Weights of a small multi-label image tagger: 8200 steps, trained on photos with spoken descriptions (Open Images, Localized Narratives).
Rows from block 4, named by matrix and row number. Each number is 500 + 50 x the weight over its row's rms, rounded and kept within 0 to 999. All counts start at 0. Numbers have three digits each. After the name is the row's rms in percent of the matrix's.
# fc2: MLP down (model.blocks.4.mlp.fc2.weight, 160x480), inputs 144-191
fc2.0 107:453492512403543456509451498623425580456455561492513557522424534545435465535608562422527544538523500454475496530503502495477456582508566455492515
fc2.1 110:517386420473435497480455524426526443434461515463514499533399509500479558518475510490538431561512529486475432443513624506438430525484567570505510
fc2.2 108:539474487685477384538378495540458542467397519512621424481596494537496445493428505421473567537378555546575549504513467417603505513507459569498458
fc2.3 090:550548447500477528632391502515452454460423510465511557462369414422552543497491403418462462492480381519575505414577566459532478475524483440571522
fc2.4 103:468539565413591448521511505572460504447467547522449531520414518499552474503573569503442498537507495455521490578445588424403386541427477507484449
fc2.5 086:474534477524484546515501466472510536444566525479476507466591545479594417423600473543501554442422459475371502479500473483586639474457480552519607
fc2.6 097:445562396452594483530492483560493510331475480533510572554413479518426557443576469420503429438464384534532544440520541370522428430540512438499474
fc2.7 108:491410514540495419565447500538467607543399541463503537424466591668464544573489535452551482543468498569471530533481510442588406528489593426534517
fc2.8 102:463525525507406552524539509458489464559517460558465594472440415474520520489380575498547466508525473578512554447513405502491500473367481513528535
fc2.9 107:480449491494503506552454476523450431438420461483532520516427550534496511451608565518574543635505582560454528513560552441478504527500485463462433
fc2.10 096:461522515520453589511458500493459525530441493412563559481511488512502467455465509492542433444464510590413538474500559466470546462591544541459438
fc2.11 105:456555498431432549636527506486513429445458555605525496552467533509571424445453545569510512509520534426547527466472576477463469572451530547500523
fc2.12 106:620510476554581517529516509438516496486514543480513465462559488547572540481532527514419495470605487483459621567485439460595471419501415533554540
fc2.13 099:458492538446428427559452462526438425445512570551582525490455510514555512488435530492449522493528462475527429488495514439527491511541464511476591
fc2.14 099:406471504422458450422507417404505471496539508499473548514557577389437401459502461515481442554565501495597432398513578449545542570550362525386416
fc2.15 090:467486483546436490482502541446434500573621417433575366498477448479503510527525498506439490330463469512560543524565450466506525468509461449529519
fc2.16 100:500523516484543484497463587605506571500490535530631500477513521492481436420529511453451504498449530485485511606490507403529473516451571479496518
fc2.17 102:547476502560538461539506560529480490488439442558503543557416539651550475440430476537505587538525526474532520492419513480499458491513460550506441
fc2.18 108:502542490529531506469440548456445555613526490489489527475548467502581469491448560495509430469459440540448465464550459532476516469499412616509473
fc2.19 089:483493509535483535559537474477447498436411473549566529569506499438558484530481527487539557475546428516494439395536442544542576413567515518449485
fc2.20 110:474564574443418535536520463544500504472516556517475571479523507473399510559457473513470514497564519520547429511390570588506597574568538528595621
fc2.21 109:519469482588498445508549512512508677484482445436650525507513514537419414488555472465486585535464530506534484521472459510552539567604524482531522
fc2.22 098:446516490424465476547540515422415495540484488592510565564505545477490470488464543511540510585543537440427528460492536522393430543408471420564520
fc2.23 113:533511615549478549465573551590532536567519621577410520478565527476517498438491478596520578585520551418524513598395506449566491561491562445419576
fc2.24 096:462520587459510466531588494522475508526495507452500470498460437484462557556603484516495529509509464490438487475517536526427550484537531507479460
fc2.25 120:462529489446438527591491485438510534498473590553593564480528508458560549477508454589496515557510514514584443518567542517439539548560528522541494
fc2.26 101:496461523461430452520486586438485440548574512457528520532405534520512441445419501490492446486556533529495517477581540553443467477529437510489464
fc2.27 100:450517495492460541539503508526518533518480558575504521441355508571401487574503462481496489584510538495524523451428552600376476437443487567499431
fc2.28 099:551555487503527523538590488449533567519600497523519439474546513458461489524550480564437523531517485488347508514473408544536488434419498494500494
fc2.29 110:498479511443517535487500451579447511479450556456482548551449499458445463510474537600527481562494546471512581559446619495499454459479464497500479
fc2.30 100:486512469546467460559417432479455548518531513486517522495483466499511499511583487573546470432442426477476581500547513560420595513401462534512443
fc2.31 099:493411559545496550396628520486525488601575466486494454488403413527513600524486481493545495464586494621563509477491435508432448459484520520499551
fc2.32 105:576485457572468494483517487488568534580465479489507540414545545435588462445464528501489388466456493436518568556505549434563399427463466439538400
fc2.33 090:541549497485514558473413600493488484501457447479487449462513509556493524496431531535496530427437402536520504457465498475475440495495433476549420
fc2.34 104:482466402598520456522480465458501540454478433503498399536417490634553614502392538528572572515415414528458485387509418457603507428539354497487479
fc2.35 090:479460443504627540497500464603480601545403562445576536518488513550429544575568465488481483459452470525539586605512505464496470474466558413477521
fc2.36 105:471491515534586538446479513512459475585538429493536414536513402536607500544550414534519396502456472557464587519478481555487479476526501524561464
fc2.37 098:482503532562393569453412567437537432471514422500489465513494484523515491498462440493550490492524440481515505428504515570472491526545472485495503
fc2.38 104:519455538532464530521547439521581524508552519490421514692539495372439614534532537498545423408553413522520496493522607503538590469533450421504552
fc2.39 112:460523519548381492551478481405522527495495502570474507464541499536531498483385454497518482505536483534497515392557429582527560461498497523509522
fc2.40 109:477484608504494552329595602535487567458562454419515426498607480480416481539567489584549449543485461504519537467536598519507469474477584463407520
fc2.41 098:541464472564474394590455506363506434441518518485493497599508469504504467510397500417443445526487470468434465490550542482458473470473515528473539
fc2.42 092:521432528501533474485459456457586449531518497465531584565486593504472527544550453461575491533481510465541500442530547522462657460519540517485564
fc2.43 082:460516501442567520550501544552534434527520553580496595425527535487577546428501528554511487522452525464567484483432548503539463505492401471501471
fc2.44 089:426492552471440436507487487459438537511524513602457536534516556456401513516471539521558476577455569477532532608436493510479502495528508481524488
fc2.45 085:548541401470470516454516429512435493647496533550405531573462469461584464516509540597468466442418454470533499536485436485524503495481525461522492
fc2.46 098:551467500472554546429456485550511595489544490505482503504476543516421424507505480445422600577543414495513527550374536492546525557503536470468591
fc2.47 101:481534474458478609526475524415554455580498477497395476495383577528529518516470395531490450381469508553565414470428517577454461536542482439440498
fc2.48 107:470473501466494557431570539528529405469547548558409545502430527453418504461466526583529433562498507531537504506446494502589479583491558474483486
fc2.49 101:584404478532425514566468467466529458528432465495516438495461424596513466481586445494486465507454435551543481461480492590514508482592447612522423
fc2.50 107:560540510345511544603508459468558416363457540583511555588373548519506556514538550455460529486540512488582558395549550502478545507507525501513491
fc2.51 101:439546539521440398542491486500489418519514499506435492560527499441493401450369592450499415513493538550494469482519497474517507585389455452532555
fc2.52 099:545466483603542487547470492576470570483499478448470499531576433481440443475423507505489577587418493396518429581475482427515565484449394455532503
fc2.53 106:535410454505510519441551491418459476540547487489509497508483521543523450548507547516563469497549566518487500552400431587483454489559457486490504
fc2.54 095:462553391529551505555530515491524479554400472483529500533529485483508567464513417450512444497426438532482511590536549412478543472431550496556482
fc2.55 096:489393502545436538485404488503511435507547534514446461535469446552473508518397474495519513434463481559562509442504526486477515474599395482515442
fc2.56 101:619497492548517516495441535556560546528502447524497381501535516521597501491534546519463504441490430460447520585435440512458453464497464514475469
fc2.57 097:572521458547553510467631446531491498495502507507522417523449444486498511523489426583487500475486369523420509527562459511442454427514470484548406
fc2.58 095:434500634636495532438535452506450496531607543585524434585410520468564567478474475485432420541436518456627551565600528476515420535462459593573436
fc2.59 113:569448485538537579463491424547600595516568483420466417436555535567586395488490469610453529474526417464536476470429405534558517442543498533502527
fc2.60 098:525554579463466493532445487490506555469495454496588535544575581434444539555467509503462570522600505440449512517511422535416548510482453381524562
fc2.61 100:446528443522546453402551415508455486439525485439508469400518505525537422492549350565376536528502471490505478549487489524620478529547502476495434
fc2.62 085:376503463433475473556430525492494550478483491582485505452449502493520510613470518478511479443562486513419566494453502536443512591487515417451488
fc2.63 097:526541433450442440523404507538466504436504577509544579551527544506528428528538521424440524573444522417404552514515514490524538457458597489508571
fc2.64 116:487526468443531559424563524490455600496487515456480452501578520556436490603574458473474613455495503572466540526524419607418699435649498561520529
fc2.65 088:525508538453530551502495645507459461453468542507532515522536498560480539467552515450420611399460464492498614552574539456547441505457521462492474
fc2.66 098:457487593447585419492548461589464539515484525489498526550562475541435470564587568454603512593482570557460534621473480464431436530475512480481583
fc2.67 108:500581478511538546459505465524427533552516430454524423422520457455514516509515361507545528442435490422420488501484479523575557476583438542462465
fc2.68 091:447420591487528452480472513549538458462527394491548444567495548479482621495532433444474455432475367463562495519419460439449514573565451466458501
fc2.69 110:476569446562471474508489510397550519522497461507443475453512478500572500485422487556529454470494367459489531492519471503440511472453376556582493
fc2.70 102:454600501413457481512408546543396507405439466506557565536566532448467528553539506441407513425526502474451470532516440490403515501453524548538526
fc2.71 097:430499473435563509481520424519420453472479467573397507571433547466481478530546460587429459563500491428539519531447507504419506562493570428505514
fc2.72 094:483507523487517428548489474552412547448439542460501604493447569443427586499450556438420583508464498487549422563505475438516517481443444417506450
fc2.73 095:495504545400490548413517480442455496489549592511587487402460523437394449410474565575469591506490516440430481503498488493571542561560537506467548
fc2.74 093:513486454443465538407398517455482465452395388480509557415529462536562491465406528460559517439570426460489461436558514531483529468536497525569469
fc2.75 124:555364514664504476530479513518565493533493494534458407563562427507546496509486513523472447500587444457482498471432475430548463428464472473548568
fc2.76 083:498499487518528578497388485412565463495493493534479521436537575479493547624459468563535494452450430518538454384485418450438558499475467419473467
fc2.77 096:531507580465463454514495520477499562449513566540470501451421391492476492517485579446527553583512524586473484486506483590475537474552568539529534
fc2.78 084:451442497419472454522472577438473467505461419415568594510448457470483548518522485434483561416506436613450489370553470516423513446537550454589521
fc2.79 092:498543601528508503479505551515536566464443555478468594553524478440434555554511546513437564374532454493519406492534506519498463474466542576534440
fc2.80 089:573486517549520485516496491447533521440535486399638497453479482557468509470463485482469589474461435472408588489481444529567592504522484541507510
fc2.81 098:465481505420523546484607587554543429563505556475579507518495449528491505498534543500518531574460550572515438400518550455499554549552511555409510
fc2.82 094:513488456430512551517448585505477499411413526401589535483533540479567517550605502476498496478504434557454533517481469478437535525490560457460494
fc2.83 100:447563480450507501516592501565511577448477543506630504489512505537462463449485459522472545457515511573476493535468428527507502487511583497440442
fc2.84 090:471466569552418502543558444494518553529531534530432418459472496421475436461428451497529448548474636458571458525484455494496518530572493529470583
fc2.85 107:468553386436515457483480487449491473424508475456544585463376414446570489508493508578502373597476566467537613514510467501514418501426547457573440
fc2.86 095:526613491543433533495496540467499421430563531555516426452523501448446511533591442482494589492388446496512460451584494495587576487570505509423545
fc2.87 101:539405538535509504502458490534598464607540512490382521507456491427591505468461597486425452567497544476479469422484528511495459528519433501489539
fc2.88 097:446512451515482491543491567525506497463489467431512451488399510397463527420570453547505520477558520584518497509503486573421549455562481447507458
fc2.89 094:488493605478458454538481475532554495528516542516474503553516560414566520499550466452528466494474551467626427491411492475525434565565460573440531
fc2.90 099:488541508570543478574538397437510443477494471480473491507627540396405413503568527442550570437588472393519470530530534477539627540494502456516581
fc2.91 112:513529510446588460450507507556512552490462500475517552590487505535473565528596440511551508540473580484479531660473512423545493457442537440484567
fc2.92 084:462604522492517492495512527401447516548391536482501545469460434481467504465522585445425573532615476446502523420521526541504536493472553491448525
fc2.93 113:477486529479594562460481495547510542569552537557493551493537467509448426432519509577479450489559522499444568559394508473584420603460544518453451
fc2.94 095:461487456439540552505547480592433520419483556429569517507488557484498527495532482464483526501479437482504496532441478385540581474551502462507480
fc2.95 075:467451548457471506541423503468489522517496497483514455495508487530561539602509446478505452363397497433462504518539508518434491412446444468489535
fc2.96 094:633496466545530456490521477514508500508507542532520503430508472500524547507516538463521555453581467478471424484518400526531562535556492538522508
fc2.97 090:525555419510559461429448491535451508511472568585493570553528482473530469443477527378504572558494491462475554534525436528529410520451525483558573
fc2.98 081:512564491529470481541508499471456347438517466429572441520460516424515483443460544446462486485479510561533492519667542582464436520555481474472507
fc2.99 109:512520575465460557453501449578489540469446529547461548631610604588401538523592593481474497571524526520483419484448514497532439528522569572471536
fc2.100 131:439408435497510519517503497449514495521516454461444532639386496460545561465536453565548396434470421573514524520544478524460496474462491487535465
fc2.101 104:512489527542582497516570463564541409518610486559508435514433581458533506476530529549410479446469556492520520490471559483500441545457529503474548
fc2.102 094:523484383516516492598476490501502466560505441495441518442488507480610474541473479529482510513519496513551499512487512465494460432523444576567446
fc2.103 104:565470429517488482596462576536456629514493511413468497529498482530428454486499392371478562445437508580436519563571463535450501461501517460513477
fc2.104 098:468592471509427557536528550515511524470485468557522539437567517477546381543529513500479480487504471475518491530518455504445554445513471467522568
fc2.105 106:538548374542517507530470507418452521446460410476476426626444465473485560482526512457486542409502445445467480546578544418526618464522494478466557
fc2.106 099:474421545467392545479484533557525561522510497520542520620550551543467406539468542395499431406567452550526455460507555517448460561528610486499555
fc2.107 099:497521456451538562540589523483474573489477486471498552491544396472498561490536461483391543430558444554476549410457392503459531440584592514539534
fc2.108 097:592550445453509592450488446495475525477519553558529328456468489495527454485598423560471500482567509447528479583524555517468486442533498445507465
fc2.109 107:456490521470476491518463525468422548466463538417539510478540521516507458486477502426531573468506547505457386488539540467511524512505468517405449
fc2.110 079:478526551445496528494467371487587436465511421553506591521439520558612441390475528570466564504436534421415494492533517371492590441475508473498531
fc2.111 120:452450532472512426526461553466555510455502574400472527592431533522433524582506518375472489568500566586590478412494556471429490529490450492494524
fc2.112 093:548462479525512432593484521375508520543446430477507522475503490431605482529497462473497502434382455505579512468523437515559506420495539400597440
fc2.113 104:489466444624465537441476496533535507550585489525484457481542454460515502516513534546420511506511506497473436499486438491520502515544386558528476
fc2.114 110:520452384571451533478517403485543564579507437543403486441452494390552454474435492486553546547497495447523507457503485468451531470522488463514475
fc2.115 103:541442563524493503489515538446498452453478438494494494368595569474452421476513543542522528558489494498496527490458534421566473557485467538416548
fc2.116 077:523513446519485499487513502440572482502488497558479475546419426503529495581522446489554522489462470481462513501499482509526460518506436557509420
fc2.117 093:534486524470466502570515509573512448424486487414469470555369498530444475524488375499541518485509422491565466508457576449458536460504607491536513
fc2.118 120:498503397608418521471497540404507469556461456491503550546503521433593524498403483494512429512459554519476514462476445473498437463484448537497524
fc2.119 088:538503486509536419574414532440414649471479554510447566590511470593439520456526542479443508552525458484510572526486460429528488544472541523523497
fc2.120 099:436491514604525459482443529525475514530541472565402511418577526563540533539492546429456490483509507518503547493390488383521433544482448527510418
fc2.121 107:473528540519481483516429482526449537581576481448473519480498585383483528579498418435507491563461594426493460462477573571472472516438456478497482
fc2.122 091:525540526539425410472427521574594557543545522622505471507491577530552376477507433520411497580561509436539463477516558485562356586405555404550580
fc2.123 118:436503505521548375505448415470548481570466445437385504524498562466485605498570519510526473567494565425512484570487502484515451414503452526507510
fc2.124 107:488584524429484525583493620487491485446516439556611532558565511417540627421434468433463460466476424499479480458541511415483493463451501405471482
fc2.125 110:512432567547509479356535529520473535559618485540479482499562438540440520492555441519526496506484498519508498505444492605522494436460526507429551
fc2.126 109:540511445514470451401508466400579492489489459386510443513537496493408515565529446484506542545577497532484363447467452526514507483515474524463527
fc2.127 096:513525410474505474554476474437419462593451408474539536484504555526554508506601534515563529535435557523419444584472526512461516493537484491546469
fc2.128 108:512530511422528456529494561520429442399491598548522460476422596509420449535472531410537481553486574591547579476494532483528449544483547362506437
fc2.129 099:555461514410536489427461474573570573558551526504481468442593558611503442450563521592523542561514522491456494587480479484497408501550631450428538
fc2.130 101:545448444506522561506491479422551474501424416504486505486453435512570521501555445455511519530465562499496468418536562555518471443529424614543533
fc2.131 087:513535547520481452572426491524533457594485467501554488486477554433493542522469456436488441555523483485447512542501544490461521449448556466544457
fc2.132 110:559501496428494447489559587569511574425493563508584459478526560610359502424515427459475534499568519492458546501531466472546528536536519498441522
fc2.133 092:482456481448554386513478449470458478381556551449517480498429529543536498560536464421475480497493486551433524466516521490535512507542552512429475
fc2.134 104:512516482470558453626502451510460409629476471578493564583516533472535473531439600527484576494541576529621477570451515502450388539446431489535508
fc2.135 104:487417473444406438453538512532561567512452508562496504422566578448485394535524553556513474572539496452514507525466472534588453571528531497507517
fc2.136 104:499494543431492442543426618430523521530453488498524415570554513545508553552520403522576566509422508498514526423527454554472506423528452470509535
fc2.137 098:475481494510493411565486457548556445502512537532466494510625564488512415476418579552487431517445571443564469519439538456608432548451415515464531
fc2.138 073:492561431527502553507418459505437507496493469466532556551464558394530547528428464472486494601537535442501573398501454490565448549532446457510540
fc2.139 110:574483618503450476369501523539465575506496538555485481487580493604468443462441509508481473558569531494472541546453495583658483575503602459429551
fc2.140 097:437518520578558498525531478491497393488516499498445486522495526467557539559462530535515473609496549460541485516522443518488536480357475477492433
fc2.141 094:506475508584468560452481446449458447578505461507478502418526517479594473469530508590529410544471489500493519438482528533516475467605482504548392
fc2.142 101:466427469476484538524425519459525440457492466432568592506484526469533568480447493499522484552504573453514496514570495479473511541560433555490465
fc2.143 096:399452568535600498535516481555490474530553544504478497565413527539444576439430540463548461444473553496553473477547500462507410487521515485435439
fc2.144 086:553483535510501516566489484477422483624570445499485491552398511527458518455446465546488468555442446525454525501519541528410454514611435576509482
fc2.145 117:553563525530591458420566527509513534451590456511503433575556503383471547520457457410496438457422447525432453549528421469474520458474482509560571
fc2.146 111:540507591499566433628471624528466464506492526542549528507528522602481511512484576464601477594421580492556497493483513489487530595549466513485487
fc2.147 075:502468431554511602456479500500506504503479561523565464516424437520540536573476546507468556459465515501426546468479437453470564528509443443547414
fc2.148 113:555516568569407492503495520507478521476575587523509452555596473470480520475421443411495450464504436408507465493475538592608475459485499504403582
fc2.149 089:497531510536506474446402474477465444509484484454394493507456588475523447518425501440440428569613548421505544527499596576512474493506425498443541
fc2.150 092:470419485552506494446481522495483557596531515455460546472482465513392458464542580528495531481468544545446495425431466561568507525462530512477497
fc2.151 102:563487412507470554591554535472502390480547523472466549528371418565489517504478554500545471494539496499587495397491599472472439514502426464451436
fc2.152 109:565596480505582508548448450436431454497495499516531513556494521428408536441432514508457419533454474514445472505517498410503401477446442516585452
fc2.153 114:496523518416586561396568593502504540427484498493554344511472417586526517514484488577462533418473438598429497413492523520482572516559491523591547
fc2.154 094:491498534524479445543566568469561501560551404547460423543509427483524513482442442497535430411506566418528475520520512487474504462461426534428397
fc2.155 096:412461542484429438440522482534543431530472483493446455447580471556537479522553429547511532488501476491576481498482498600446455508596459542519564
fc2.156 087:520463543477399457504447495405479534460507543440495589475494488510566492524359537476563487498472456490521512440600570486494491540516489541460579
fc2.157 081:575494576493505504505526428532479499479423511556470562356554514484429455523523550516523560546547561392520426435565499535418496501604467500550504
fc2.158 098:532392505569507465509407590440512539488493441426543502486583484496515504510477498453517564540492555476486537602587540480531550441433487503582468
fc2.159 104:519476506465406542391575452548462553510565545439468507407635545520427477492615492548488570539539474441486486517475451556435535454508507515403508